From a checkpoint of a small sound classifier: norm rmsnorm, batches of 128.
Rows from block 7 of a small sound classifier, named by matrix and row number. Rows with one number belong to one neuron. Each number is 128 + 32 x the weight over its row's rms, rounded and kept within 0 to 255. All counts start at 0.
Before each neuron's rows are labels from the 100 clips, of 14976, where the neuron reaches its highest value: "band" is the frequency band that holds the peak. Only what is clearly more common there than usual is listed. The data: synthesized solo parts of chorales (CocoChorales).
# fc1: MLP up (model.blocks.7.mlp.fc1.weight, 960x160), inputs 0-79
# fc2: MLP down (model.blocks.7.mlp.fc2.weight, 160x960, transposed), outputs 0-79

band: 4000 to 8000 Hz
fc1.295 [166 135 136 186  76 194 140 121 180  62 120 139 141 128 193 180  62 144 169 150 132 129 152 154 100 102 171  92 131 107 152 146 142 167 179 173 173 150  95 118 133 190 122 127  77  67 135 158  68 113  86 130 145 158  97 126 117 101  91  82  86 155 129 139  92 163 154 173 116 148 109 164 122 104 187  93  64 121  77 177]
fc2.295 [125 116 140 128 107 156 129 135 110 117 181 106  99 125  96 139 131 136 146 136  79 169 106 105 136 170 171 112 122 129 152 154 149 157 118 126 114 154  99 105 163 115  73 159 121  76  53 110 132 131 101 234 115  98 164 123 120 157 142 198 109 168  97 139 155 100 107 167 118 163 160 127 136 115 137 129  85 188 144  90]

band: 1000 to 2000 Hz
fc1.329 [203 142 141 124  95 150  98 140 145  63 158 116  97 100 147 133 150 146 165 183 143 112 140 144 112 145 159 218  82 126 103  99 156 107 125  67 190 106 182  72 120 179 137  97  74 137 113  91 163 144 120 131  66 120 177 139 168  90  52 154 124 148 118 146 133 138 101  92 115 155 100 117 177  75 165 166  76 171 150 170]
fc2.329 [128  67 128 138 152  92 130 123  93 135 124 141 130 132 161 121  93 222 127 137 112 122 124 113 193  88 118  89 102 112 136 127 178 110 166 135  89 147 110 111 159  90 123 116 169  98 143 142 115 129 154 138 148 103  89 109 108 154 188  70  46 124 192 142 120 121 171 154 172 110 172  81 111 153  89 122 179  98 126 103]

band: 250 to 500 Hz
fc1.172 [139 146 140 187 147 142 151 126 123 152 127 113 166 138 105 117 154 164 109 172 138 125 115  44 110 117 140  75 137  45 148  80 145 118  82 119 143 108 145 148 124  95 104 104 171 137 102 127 120 150 180  83 141  74  83  68 135  90 138 183 187 150 103 188 127 107 171 159  99  73 158 130 130 145 133 199 161  95 103  83]
fc2.172 [121 130 125 107 140  89 152 115 103 171 132 144 143  80 134  80 119 157 158 122 147 147 165  77  92 169 123 132 111  40  90  91 162 133 101 112 133 139 137 122 121 116 145 162 198 122 183 175 120 148 185 103  95  92 139 121 142 108 126 136 207 144  75 147  71 204  83 164 158 107 105 144 112 109 121 140 103  94 105 167]

band: 0 to 250 Hz
fc1.182 [107 154 158 182  83 144 119 126 175 122 147 105 110 115 130  91  92  49 129 150 118  49 135 129 125 137 103  97  71 140 136 178 163 159  98 113 152 109  93 199 164 167 141 133 142 137 117 104 139 153 111  92 129 142 159  97 133 159  67 130 127  89 112 120 208  89 112  85 121 175 150  92 130 127 184 147 158 161 143 121]
fc2.182 [175 114 102 162  45 141 112 121 108 169 132 110 145 117 157  89 161 142 101 146 113 143 116 137 110 118  80  95 130 174 146  93 149  97  73 130 111  90  92 106 155 110 135 181 111 121 145 196 161 131  88  77 137 168 175 134 148 147 203 125 156  84 152 105  97 159  89  80  93  74 112 109 106 159  79 176 109 170  90 169]

band: 0 to 250 Hz
fc1.559 [ 92 163 132  40 110 160 128 119 109  96 210 110  69 142 153 138 140 133  93  85 137 140 167  89 135 135 117 145  93  68 124 129 108 145 103 126 130 136 147  99 181 148 105  87 190 149 127 135 121 135 140  80 148 115 131 159  95 164 163 153  66 124 171 180 163 164  81 238 110  88 140 161  47 193 123 103 111 114 131 144]
fc2.559 [ 68 196 107  76 113 167 125 113 135  82 146 116  83 110 138 108 128 105 109 165 176  83  90 132 157 140 103 133 164 113 124  98 102 151 173 127 138 150  56  97 193 122 147 118 105 135 141  90 119 119 171 111 101  91 134 147 178 127 113 154  55 111 112 163  97 117 131 202 122 112 133 184  82 112 129 104 186  85 129 132]

band: 500 to 1000 Hz
fc1.339 [100 120 165 113 142 121 159  70  78 108 110 196 153 113 122 109 205 123  65 141 126 125 123  91 105 124 134  75 121 156 173 210 104 124 143 174  87 220 120  99 100 141 147 161 170 128 146 115  63 143 113 127 143 116 210 144 118 185 117  57 148 128 132 142 105  24 107  94 135 160  92 137 152 144 171  96 134 146 160  98]
fc2.339 [117 162 118 107  87 135 115 155 178 132 151 104 185 139 116 173  94 151  88 136 167  89 144 112 173 148  99 199 161  78  77 159 137  75 103  19 124  88 178 154 129 121 120 116 140 120 123 119 124 128 138  91 192 118 104 157 169 113  40  97 155 118 108 124 122 185 151  99 120  70  66 120 195  81 122 106 105  90 125 162]

band: 2000 to 4000 Hz
fc1.717 [148 176 109 123 169 107 150 192 188 149 109 176 109 192 132 124 140 141 144 123 126 188 122  70 122 116 104 168  81 161 104 161 109  99 144 130 186 151  96 136 125 151 122 123 183  94  83 125 139 140 137 127 128  96  76 111  87 140 159 129 114 109 140  97 140 117 159 108 110 113 111 169 118 120 108 133 129  95 157 109]
fc2.717 [167  48 174 145 110 155 131  98  81 171  93  82 183 123 126 106 156 123 128 167 145  87 131 129 122 146  99  70 132 197 165 112 140 166 103 142 124 130  94  56 148 178  87 116  91 123 165 132 130 103 119 119 129 132 185 117 126  70  63 123 152 163 134  98  89 147 115  93  91 103 115 120 104 171 165  52 137 151  70 176]

band: 500 to 1000 Hz
fc1.665 [104 148 139 130  82 101 167 115 135  96 162 122 161 101 125 180 103 138  42  98  59 156  89 128  89  82 123 139 131 140  83 192 143  99 149 158 161  83 193 171 111  85 123 112 109 175 112 110 179 113  83  56 126 115 103 121 122 151 168 147 171 156 124 104  59  75  83 179  87  98 144 136 105 128 115 121 136 126 144 154]
fc2.665 [154 135  95 136 152  68  88 186 101 114 116 161 142 190 144  96 112 114 244 124 172 101 140 114 121 131 142 129 118 152 163  76 130 110  97 139 103 146 111  98 140 185  96 114 164 107 110 130  67 152 151 146 102 124 123 128 146 116 137  79  73 105 142 126 164 140 169 121 157 185  98  89 210 120 142 148 162 136 156 118]

band: 500 to 1000 Hz
fc1.2 [134 157 141 122 104 133 115 103 142 128 139 172  61 134 129 166 122 160 111 133 119 127 133 140  94  97  68 133 120  50 150 144 108 111 159 111 120 160 108 126 116 122 155 128 147 138  66 119 205  96   8 149 136  57 133 109 136  93 136 168  93 136 130 139 179 112  80 128  73 127 120 143 124  85 126 116 129 108 139 130]
fc2.2 [169 130 161 118 112 152 102 142 132 166 174 148 101 126  95 167 132 141 149 101 150 105  98 156 101 131 116 160 158  43 113  68 136  81 163 139 123 160  88 142 132 121 113  70 132 108 123  98 156 112  64 128 165  79 144 138 147 100 153 115  73 141 119 124 178 185  26  96  95 115  93 187 127 162 127 118 152  96 132  87]

band: 500 to 1000 Hz
fc1.96 [106  97  92 132 129 106 139  98 126  78 142 147 142 143 154 122 117 135 134 102 141 102 183  73 117 108 124 145  79 189 149 135 103 121  80 137 197 134 181 168 109 147 117  97 160  77 123 122 142 159 183 145 141 142 129 175 111 144 147  71 102  97 152 180 143  91 158 193 115 216  61  88 121 107 122 134  85 103 128 105]
fc2.96 [113 149 147 111 137 166 132  67 164  80 130 119 125 138 134 156 119 121 108 108  95 155 114  97 141 151  63 149 106 182 112 187  74 132 104 115 145 169  93 149 136 160  52  97 109  83 114 140 113  96 132 162 116 158 119 160 157 117 180 165  60 118 105 154 144 102 173 149 118 198  96 103 116  94 116 119  94 120  41 136]

band: 2000 to 4000 Hz; 500 to 1000 Hz
fc1.525 [134 150 163 128 131 179 121  83 129 134 184 146 157 119 126  97 103 131 142 121 194 133 100 111  78  84  70 114 116  81 185 111 184 121 115 121 131 172 120 129 172  99 174 121  91 150  86 106 115 131  75 167 109 155 155 146 159 142 124 119 112  88  86 192 103 150 140 122 110 177 132 192  97 159 128 173 111 130 119 133]
fc2.525 [193 188 144 145 109 155  85 125 154 120 191 142 164 153 135  87 143 110 122  60 156 144  92 108  73 129 150 114 133  82 159 114 171 146 125  89 142 172 125 119 139 110 143 142 130 105 114  46  71 148  77 186 163 115 108 110 161 176 115 128 121 116  85 145  97 140 133 110 133 196 102 159 128 152 109 150 107 152 155 135]

band: 2000 to 4000 Hz
fc1.503 [102 145 110 139 114 100 104 102 126 148 200  61 151  93  95 102  98 108 157 164  75 129  93 123  98 143  69 122 128 172 132 194 195 145 155 122  99 160 123 160 112 125 157  95 104 195 155 167 125 125  85  84  93 138 104  45  76 125  81 116 102 124 173 152 153 113 157  90 104 175 103 104 211  61 117 146 110 145  95 136]
fc2.503 [150 106 117 136 121 104 144 127 107 182 188  82  90  99  68  91 139 155 165 117  37 189 106 148 109  81  75 105 176 182 127 114 174 100 156 161 107 129 135 146 132 168 143  96 146 158 112 136 133 160 117 149 166 112  77  82 121 141 156 146 138 105 156 129 178 139 133  88 106 148 109 127 148 109  94 116 160 113 119 145]

band: 0 to 250 Hz
fc1.155 [114 134 105 186 119 100 120 152 157 115 114 107 155 146 164  98 135 114 177 104 119 122 161 148  89 155 132 157 187 107 156 189 146 105 126 191 110 111 146 107 166 122  78 151 113 141 150 207 151 107 110  86  70 116 163 122 165 139 164  67 135 124 149  98 189 206 103 158 179 156 106 126 131 117 153  66 100 143 145 149]
fc2.155 [108 141 127 189 100  98 139 174 146 101 120  96 171 109 129 123 104 119 204  58 111 125 174 164 161 132  87 119 150 125 146 166 137 137 130 197 131 121 129  97 173 131 102 136  94 104 145 176 141 107 127  70  90 116 174 108 144 150 117  83 129 116 103 154 138 208  98 135 168 123  77 127 122 145 148  66 166 138 112 179]

band: 250 to 500 Hz
fc1.446 [ 85 115 127 123 116 127 106 111  86 103 137 103 109 165 142 165 111 136 128 171 138 130 140 156 116 172  91 163 112 121 141 121 123 121 121 112 102 152 118 108 112  95 103  97 137 144  87  71 147 129 108 101 145 133  83  90 145  77 177 124 141 180 144 150 164 161 136 127 144 127 120 126 119 143 167 106 153  69 146  62]
fc2.446 [127 126 184 138 104 138 122 151 102  96 138 155 141 163  99 147  63 148 144 187 134 121 154 177 146 147 115 171 126  87 103  73 166 147 140 148 124 147 104 114 148 106  91  86 156 176 145  48 184 143 129 134 196 139 131 143 158  83 123 140 147 140 152 141 150  98 112 152  93  88 134 178 105 104 142 102 154 120 186  54]

band: 500 to 1000 Hz
fc1.88 [104 127 113 203 109 171  94 117 119 176 123 105 114 117  88  98 158 118 162 160  89  87 107 175 110 166  86 123  84  73 116 122 182 133 136 101 135 136  35  97 144 138 119 168 136 147 104 163  80  91 157 200 169 127 158 131 138 126 160 122 100 150 161 180  75 147 134 129 146 105 140  98 117 145  88 139 159 127  91 129]
fc2.88 [121 158 153  82 154 164 151  99 117 124 135  65 116 122 118 115  77 173  96 154 141 147 169  76 153  99 152 196 145 171 153 141 136 115 118 123  74 133 167 128 120 151 110 118 111 105 175  99 179 148  87 118 122 133  98 135 113 126 124  79 145 125  82  93 175 139 142  88 147 162 151 148 132 160 190 108 123 148  92 115]

band: 0 to 250 Hz
fc1.108 [ 91  59 106 120 140 119  99 155 165  88 163 142  81 166 140 145 166 141 162 154 138 115  90  98 131 152  99 127 103 152 124 163 116  70 130 175  95 177 201 108 103 180 126 130 154 136 128 154  86 123 102 166 154 134 145 113 170 172  91 116 167 120  99 156 137 128  92 218 129 110 180 141 113 128 115 106  61  91 106 136]
fc2.108 [166 165 121 150 101 133 139 145  42 132  54 101 134 138 130 104 103 162 220  65 102 154 170  97 203 129 123 113 108 177 152  92  99 134  81 118 106 120  96 138 191 133 123 116 136 144 160 164 148 151 165  79 160  72 102 120  66  85 105 126 122  89 128 143 112 155 173 117 116 124  95 139 185 131 126 156 170 148 153 131]

band: 1000 to 2000 Hz
fc1.557 [160 129 107 114 141 155 118 181 124  77 115 122 150  97 135 172 103 162 165 150  78 122 176 129 158 108 111  87 135 145 147 113 131 119 121 102 116 179 141  97 129 156 153  61 114 139 119 114 109 107 129 121 194 155 138 123 210  50 119 148  84 125 167 144 114 134 162  95  61 139 180 129 109  92 178 133 144 101 116 143]
fc2.557 [138 199 113 113 153 155 154 162 132  53 138 129 129 162 120 109  92 107 132 135  89 100 115  75 134 160 140 150 123 152 140 146 106 168  46  90  91 125 120  56 119 101 122 115 117 170  99 108 163  55  99  74 136 177 101 147 119 108 158 157  69  83 124  74 137 148  39 159 100 144  93 146 133 150 115 174 116 153 135 133]

band: 250 to 500 Hz
fc1.287 [159 133 153 136 110 163 118 120 106 103 121 131 135 106 136 111 198  84 148 117 151 133 128 125 141 202 158 100 151 195  91 159  81 159 179 114 100 122  89 197 160 143 164  84 100 177 132 126 149 183 168 129 143 168  95 134 129 147 142 196 176 145 108 144 142 134 121 143 104 130 144 209 132 134  80 141 117 152 107 155]
fc2.287 [170  65 147 150 112 121 150 103 117 174 112 120 200 128 157 206  93 150 136 125 101 118 104 171 139 118 103 142 121 192 121 140 115 139 122  87 116 161 151 154 107 122 100 141  62 233 147 109 155 195 116 158 162 112 116 128 173 154 199 131 144  91  65 162 141 157 169 149 132 109 183 196 147 139 104 137 113 154  95 107]

band: 0 to 250 Hz
fc1.305 [131 130 147  22  20 115 162 161 130 157 103  81 156 133 134 132 125  95  98 113  57 141 165 132 126 109 172 105 163 162  96 152  92 140 145 135 114 113 135 113 105 124 174 167  90 127  86  97 145 152 157  98 143  91 104  99 129 150 113 147  72 107 159 148 102 129 181  81 145 176 194 143  87 154 102 171 154 154 122  88]
fc2.305 [132 119 107  38  68  70 100 136 126 126 107  46 108 137 166 142 113 117  44 152  30 127 144 136 149 100 136  67 113 163 119 139  93 123 146 158  88  94 138 115 126 119 151 172 116 160 113  81 126 147 151 172 145 104  87  97 118 117 118 113 136 173 146 102 135 111 183 114 121 175 170 119  82 127 117 142 160 141 139 131]

band: 2000 to 4000 Hz
fc1.35 [112 134 150 179 155 167 110 114 142 180 114 132 187 144 125 143  95 114 188 142 167  96  90  92  97 192 104 102 126  87  53  86 105 135 174 127 198 132 127 193 128  50 119  90 167 142  84 130 110 133 129 118 145 111 137 144 103 101 160 163 167  72 135 122 130 147 102 138  99 113 187  91  73 121  91 149 119 118 109 107]
fc2.35 [150 138 158 132 168 152 114  71 115 217 113 160 192 125 143 129 116  85 152 186 170 168 123 152  63 166  66 145  85  89 112  97 148 161 130 105 156 136 130 187 135  90 119 118 138 129 124 129 104 131 126 112 132 138 157 115 171 108 192 151 160  60 161 171 122 123 136 125  68  79 188 161 171 150 122 148 117 119 147  84]

band: 250 to 500 Hz
fc1.143 [140 183 115  79 143 103 136 125 118 125 103 136  80 178 127 108 113 165 123  71 107 130 130 165 115 150 111 111 174 115  99  70 136 145 124  54 178  97  57 150 134 110 154 157 185 188 117 107 127  66 110 153 103 172 158 150  77  66 138 179 123 114 107 105 151  90 115 118 186 130 173 109 124 130 101 163 171  94 126 162]
fc2.143 [154  95  85 146 215 118 114 189 219 103 133  92 117 123  67 141 148  93 145 151 128 151  66 101  59 131  99  91 157 110 131 162 110 114 183 148 168 135 153 157 101 148 122 142 118  97 147 109 104  96 155 184 146 128  90 144 148 129 176 153 135  77  88  93 151 161 108 144 144 126 119 143  75 137  98 121 181  90 162 121]

band: 4000 to 8000 Hz
fc1.740 [ 96 121  97 146 111 143 194  86 146  98 102 151 147 143 139 111 107  76 110 122 146 114  93 108 167 123 194 122 106 109 104 135 152  97 128 146 180 218  94 101 134  88 141 117 116 115 176  88 155 126 136 108 122 158 147 180  90 140  66 142 152 164 139 183 113 103 116 143 125 187 126  69 161 119 101 133 138 151 161 127]
fc2.740 [124  78 141  82 130 162 160 141 154 128  54  98 147 155 144 156 146 117 115  90 161 106 101 134 161 168 120 153 150 135 111 154 109 137  89 128  91 116 150 100 101 128 128 141  85 145 142 159 172 125 151  63 122 163 136  94  85 118 112 130  88  80 107 126 154 114 122 109 178 151  75  89 125  91 142  81 163 160 144 134]

band: 250 to 500 Hz
fc1.650 [ 95  65 150 125 136 104 125 127 146 153 100 206 156 126 120 172 118  73 145 183 113 164 111  81 120 110 113  85 148 193 128 152 123 187 136 133  69 107 166 163 156 111 177 130  82  99  71  80 166 141 150 121 160  80 130 101 100 115 112 137 156  93  90  35 120 163 218 132 114 181 120 140 126 112 119 135 118 131 107 103]
fc2.650 [159 167 119 140 105 176 125 123 154 146 127  78 114 106 175 107 158 182 140  76 142  92 103 182 115 115 156 130 141  24 176 102 145 125 148 158 156 150 102 150  91 134  75 109 141 161 173 151 108 124 136 123 112 142 139 186 175 159 134 119  79 124  99 226  87 144 100 154 155  73 144 178 132 138 129 144 149 147 126 157]

band: 2000 to 4000 Hz
fc1.13 [ 97 131  83  79  99 140  91 117 114  56 127 190 115  94 126  98 155 112  65 158 126 140 153 149 112 110 116  51 117 183 161 156 143 163 151 184  70 195 122 104 135 130 203  90 166 149 125 109 110 135 155 127 164 176 143 130 119 107 131 115 113 124 123 133 171 116 165 144 121 151  93 174 120 125 145  57 173 116  84 113]
fc2.13 [160 133 114 108 104 166 135 113 117  60 118 168 134  97 151 119  88  93 100 156 165 120  66  89 137 100 158 136  80 190 147 126  91 161  90 138 119 178 161  90 117 113 141 144 133 126 142  81 117 127 129 178 106 136 148 173 143 121 148  81 118 138  99 127 163  96 153 126 108 182 120 153 119 172 115 127  85 125 124 126]

band: 500 to 1000 Hz
fc1.451 [142  78 158 119 183 147 165 174 107 184 168 182 137 129 134 144 159 126  87  83  67  85 119 123 131 137 113  91 117 140 177 120  71  99 113 149  64 178  57 146 164 151 185 129 111  88  97 132 108 128 154 136 173 104 201 179  97 115  82 147 105 163 123 121  68  94 175 147 104 137 135 123 180  99  82 119 119 181  91 159]
fc2.451 [141 185 143  98  74 164  96 132 102 149  97 134 152 200 119 148  66  96 137 129  99 131  99 140 170 176 110  83 164  92 112 117 125 152 107  91 148 153 121 163 174 133 166 125 116  76 104 140 140 175  80 133 168 116 122 113  98 132 168 117 141 198 151 178 128 115 119 126 155 102 158 197 154 107 171  84  99  89 159 151]

band: 2000 to 4000 Hz
fc1.153 [108 121 149 160 132  81 148 168 142 121 134 113 129 140  91  99 104 118 134 125 126 165 106 193 132 126  84  96 108 187 180 135  99 123 162 166 171 121 107 146  98 122 106  79 143 148 135 141  89  98 165 124 152 144 164  56  72 124 109 111 197 147  97  92 197 156 132 192 168 138  54 116 109 161  82 103 106 118 162 162]
fc2.153 [146 139  84 129 150 130 119 104 101 190 113 156  96  88 113 129 163 110  92 144 107 103 186  68  85 113 173 114 139  80 107  89 129 162 141  86 112  91 174 153 105 132 183 155  82 117  81 157 150 180 134 145 155 151  79 169 146 159  67 152  99  79 130 140  99  72 128 105  81 134 145 161  95 113 133 137 128 188 132 160]

band: 2000 to 4000 Hz
fc1.258 [150 133 145 135 128 140 108 121 117  54 170 203  95 125 151  72  88  86 122 115 135  74 134 134 161  74 108  76 131  70 137 131 170 145 127 113 156  30 172 160 132 133 134 120 141 117  84 121 177 123  65 183 113 103 159 123 198 125 109 109 147  98 143 151 176 152  61 132 110 133 135 122 146 102 182  93 117  78 130 160]
fc2.258 [139 103 147 116 155 123 123 115 115 133  99  61 119  81  83 151 125 114 132  90 110 154 114 103  96 151 110 138 166 198  92 143  83 109 162 119 129 115 105 140 132 127 114 124 225 150 169 168  55 134 138 122 141 117  81 145  56  87 148 125 154 177  96 100 163 160 158 109 129 186 144 135  91 128  79 172 166 182  98  94]

band: 4000 to 8000 Hz
fc1.470 [ 61 156  82 105 117 117  85 141 131  92  86 130 146 139 107 133  76  81 112  95  92 145 118 138 157 151 132  74 167 138  92 132 162 130 145  96 126 141 165 112 113  99 118 194 154 173 121 136 133 140 117 164 189 131  81 112 147 109 198 106 143 138 155 126 159  80 114 105 166 101 183 161 127  57  78 158 181  91 110  67]
fc2.470 [126  53 100 153  92 150 117 181  80 101  89 152 104 160 144 170 138 125 196 176  81 113 132 113 165 102  76  89 195 140 141 165 136 102 127 118 122 167 114 158 179 115 179 148 111 117  91 187 196 148 126 147 150 144 150 150 124 135 168  87  94 147 202 121 132 103 135 141 141  78 133 122 124 136 110 111 150 115 149 183]

band: 500 to 1000 Hz; 1000 to 2000 Hz
fc1.624 [185  79 127 173 123 106 134 123 118 135 127 130 123  87  90 154 130 120 179 147 139 137 163 109 177 100 105 131  93 204 183 127 113  62 138 160 107 111  99 157 121 182 124 137 121 108 180 109 132 111 182 128 134 152 161 136 179 101 115 125  84 133 134 161 164 157 158 115 143 212  79  84 106  94 116 136 155 134 137 114]
fc2.624 [144 196 119  82 114 176 183  85 163 128 134 137 141 170 152  67 156 123 157 113 135 107  64 168  77 173 145 128 156  66  85 151 121 160  84 146 143 137 123 149 125  97 134 146 142 136 113 165  90  69  95 116 113 121  91 131  95 118 134 163 136 140 152  89 143  95 121 117 127 107 164 173 145 111 155 123 138 152  75 153]

band: 2000 to 4000 Hz
fc1.66 [119 134 129 179 131 171 145 150 113 185 100  73 169 178  97 142  99 138 142 108 166 116 139 114 110 173 185 177 150 127 137 101 181 154 124  83 138 145 116  54 136 100  60 171 133 127 114 146 123 142 180 147 164  42 118 107 121 151 187 144 142  69 165 138 143 136 155 131 106  63 137 112  84 119 154 112 144  83  96 149]
fc2.66 [145  68 104  99 106 158 181  97 105 155  83 192 170  95 190 155 167 133 145 111 125  80 107 128 116 127 122  96 173 157 127 136  89 165 167 148 111 160 196 142 103  97 126 112  95 121  59  81 127 183 122 112 128 156 122 132 185 101 190 107 145 141 132 122  62  75 163 130 136 151 131 105 115 141 112 167 138 110 135 101]

band: 0 to 250 Hz
fc1.536 [140 124 117 133 104 171  90 152 192 106 132 106  98 150 103 160 194 170 110 117 120 134 119 115 134 139 152 115 150 107 123 148 163 125 122 121  86 128 192  37 174 109 122 155 185 155  87 166 120 119 125 149  93 175 138 121 155 148 125 172 147 113 149 113 118 115  83 154 143 179 171 147 101 144 113 113 116 138 178 101]
fc2.536 [114 101 121 107 138  96 153 129  64 137 147 136 185 142 115  78  55  94 129  98  70 119 118  85 144 130 110 157  99 171 122  96 107 138 109 133 155 121  96 189 111 127 155  81  94  75 130 113 133 121 129 129 143 126 114 135 118 131  95  69  99 133 116 156 173 143 127 128  97  64 121 113  97 150 140 124  77 137  86 108]

band: 4000 to 8000 Hz
fc1.523 [ 75 179 133 147  97 110 120 106 154 132 133  69 178  68 103  53 156 192 120 150 144 130 155 132 165 159 147 169 120 100 119 138 142  94 132  55 161 169 160  66  87 122 117 189 132  91 113 172 131 139 123 152 135 144 174 112 100 141 183 101 169 112 203 164 164  86 118 144 113 188 159 176 142  79 117 115 122 145 143  68]
fc2.523 [177  58 174 142 120  90 109 122 132 111 156  99 143 156 142 168 105 128 107 142 115 147 152 138 175 115  80 189 121 163  85 121 194 163 100 149 108 129 193 118 139  94 152  92 109 119 113 123 169 127  86 128 149 144 116 138 151 114 119  57  85 121 134 114 126 113  91 131  90 123 106 160  72  87 115  75 109  35 103 182]

band: 0 to 250 Hz
fc1.597 [108 117 173 100 143  86  97 101 130 200 108 121 148  76 170  94 105 112 141 176 169 158 140 140 142 167 150 128 108 127 195 116 132 107 173 148 178  93  93 184 173  97 109 106 121 106 129 168  73 185 188 169 163 152 132 115 110  79 133 121 181 151 133 145 134 132 120 142 137 122 104 108 180 152 135 114 175  93 126 134]
fc2.597 [132 125 155 184 127 121 160 120 116 125 145 103  77 119 110 128 180 103  99 116 114 107 108 103  85 100 104 158  65 110 106  77 171 129 150 115 130 158 114 145 203  84 123 105 127 130 105 174 128 110 130 107 121 156  92 129 126 151 137 138 172 124  89 150 119 174 114  92 162 114 101  97 170 107 182 138 131 153 142  99]

band: 250 to 500 Hz
fc1.199 [108 151 154 215  97 189 136 102 132 114 111 145 128 135 148 111 130 168 114 139 130  88  95 114 127 132 146 129 116 196 114  98  97 106 108 121 110  86 139 130  99 127  87 141 140  92 125 167 149 164 136 101 155  89 116 121 110 115 127 157 131 114 199 124 234 121 133  85  99  87  99 113 134 156 177 129 161  97 110 127]
fc2.199 [125 159 180 173 144 160 106 106 164 161 130 103  87 152 163  82  98 159 134 144 139 103 146 117 150 145 167  86 114 111 123 149 117  99 107 124 125  94 152 134 148 158 119 176 120 135 119 190 126  88 110 120 129  58  79  97 135  74  82 144 166 143 138 144 199 149  89  75 120  57 102  65  97 140 152 120 151 120 116 181]

band: 0 to 250 Hz
fc1.32 [134 111 131  85 121 125 107 109 175 105  80 196 147 130 153  94 129 113 149 114 147 115 118 149 133  79 139 134 134 110 132  99 133 165 102 169 115 119 217 155 150 146  95 136 214 134  53 175 130 114 123 117 123 135 134 102  65 132 128 109 134 139 124 107 148 148 152  90  81 100 101 135 122  84 148 122 161 193 110  64]
fc2.32 [133 106 116  60 115 142 101 121 165  91 116 147 171 146 193 106 120 132 123 104 166 148 129 164 140  80 116  62 136  81 157  98 140 165 127 124 118 136 181 156 216 176 110 181 185  85 103 165 133 120  85 107  61 163 118  79 112 120 130 104 110 110 113 120 156 137 113  96 102  96  80 131 139  73 191 130 142 175 115  79]

band: 4000 to 8000 Hz
fc1.646 [113 128 143 162 163  67  79 178 114 137 124 167 165 109  73 124  89 161  70 111  93 169 126 142 152 114  73 130 115  70 143  96 113 141 136  80 171 134 125 121 107 124 118  68 148 146 126 173 104 126 103 167  88 118 120  69  69 114 122 142 159 123 139 108 157 224 190 142 130  85  77 140 125 144 129  84 168 106 111 161]
fc2.646 [129 151 128 136  70 181 115 166 163 162 116 131 106 153  85 193 191 123 114 146 103  75 123  91 125 132 134 154 127 110 101 145 170 155  63  56 100  93 130 159 115 100 133 136 112  57 132 145 156 133 187 162 157 146  66  84 125 127 140  96  76 185 133 111 127 157 143  69 129  50 100 148 185 127 110 169 186  96 157 141]

band: 500 to 1000 Hz
fc1.466 [181 143 151  60 173 131 117 130 149 149 113 152 113 106 108 106 119 136 129 142 165 155 155 152  82 145  73 158 163  92 130 140 126 143 129  88 153 148 134 149 127 128 161 121 134 115 116  70  96 159  94 201 179 128 152 156  90  84 118 172 164 190  59 110 117 193 139 155 104  90  95 101 100 119 103 131 118 159  86 103]
fc2.466 [157 152 166 111 126 110 105 140  99 158  61 129 139 155 131 136  63 144 113 154 141  75 148  90 173 101 122  93  83 189  58 187 100 104  85 154 156 157 193 106 143 112 173  98 103 126  61 147 127 166 140 103 100 164 126 117 112  90 157  88 169 168 139  82  96  95 125 141 115 109 132 144 176 109 124 175 112 113 118 202]

band: 4000 to 8000 Hz
fc1.175 [113 129 114 122  93  91 181  90 120 117 122 167  89 140 167 158 120 151 119 118 161 118 123  51 109 132 100 164  86  93 132 117 150  99 124 115 173 100  96  84 174 145 130  98 138 128 196 131  94 149  75 130  99 157  97 117 105  83 101  88  84  91  88 111 117 123 117 105 125  97 146  65 151  90 125 178 174 160 173 144]
fc2.175 [105 143 187 126 165 103 110 127 102 104  97 133 117 145 178 153 118 115 139 181 105 121 135 122  99 153 143 148 172 139 153 168 134 131 102 139 118  94 136 130 127 135 155 150 141 122 156 119 172  72 114 149 155 108 124  67 151 198 135 215 122  67 136  62 156 101 171 156 149 159 121  66 120 101 112 180 171 155  66 152]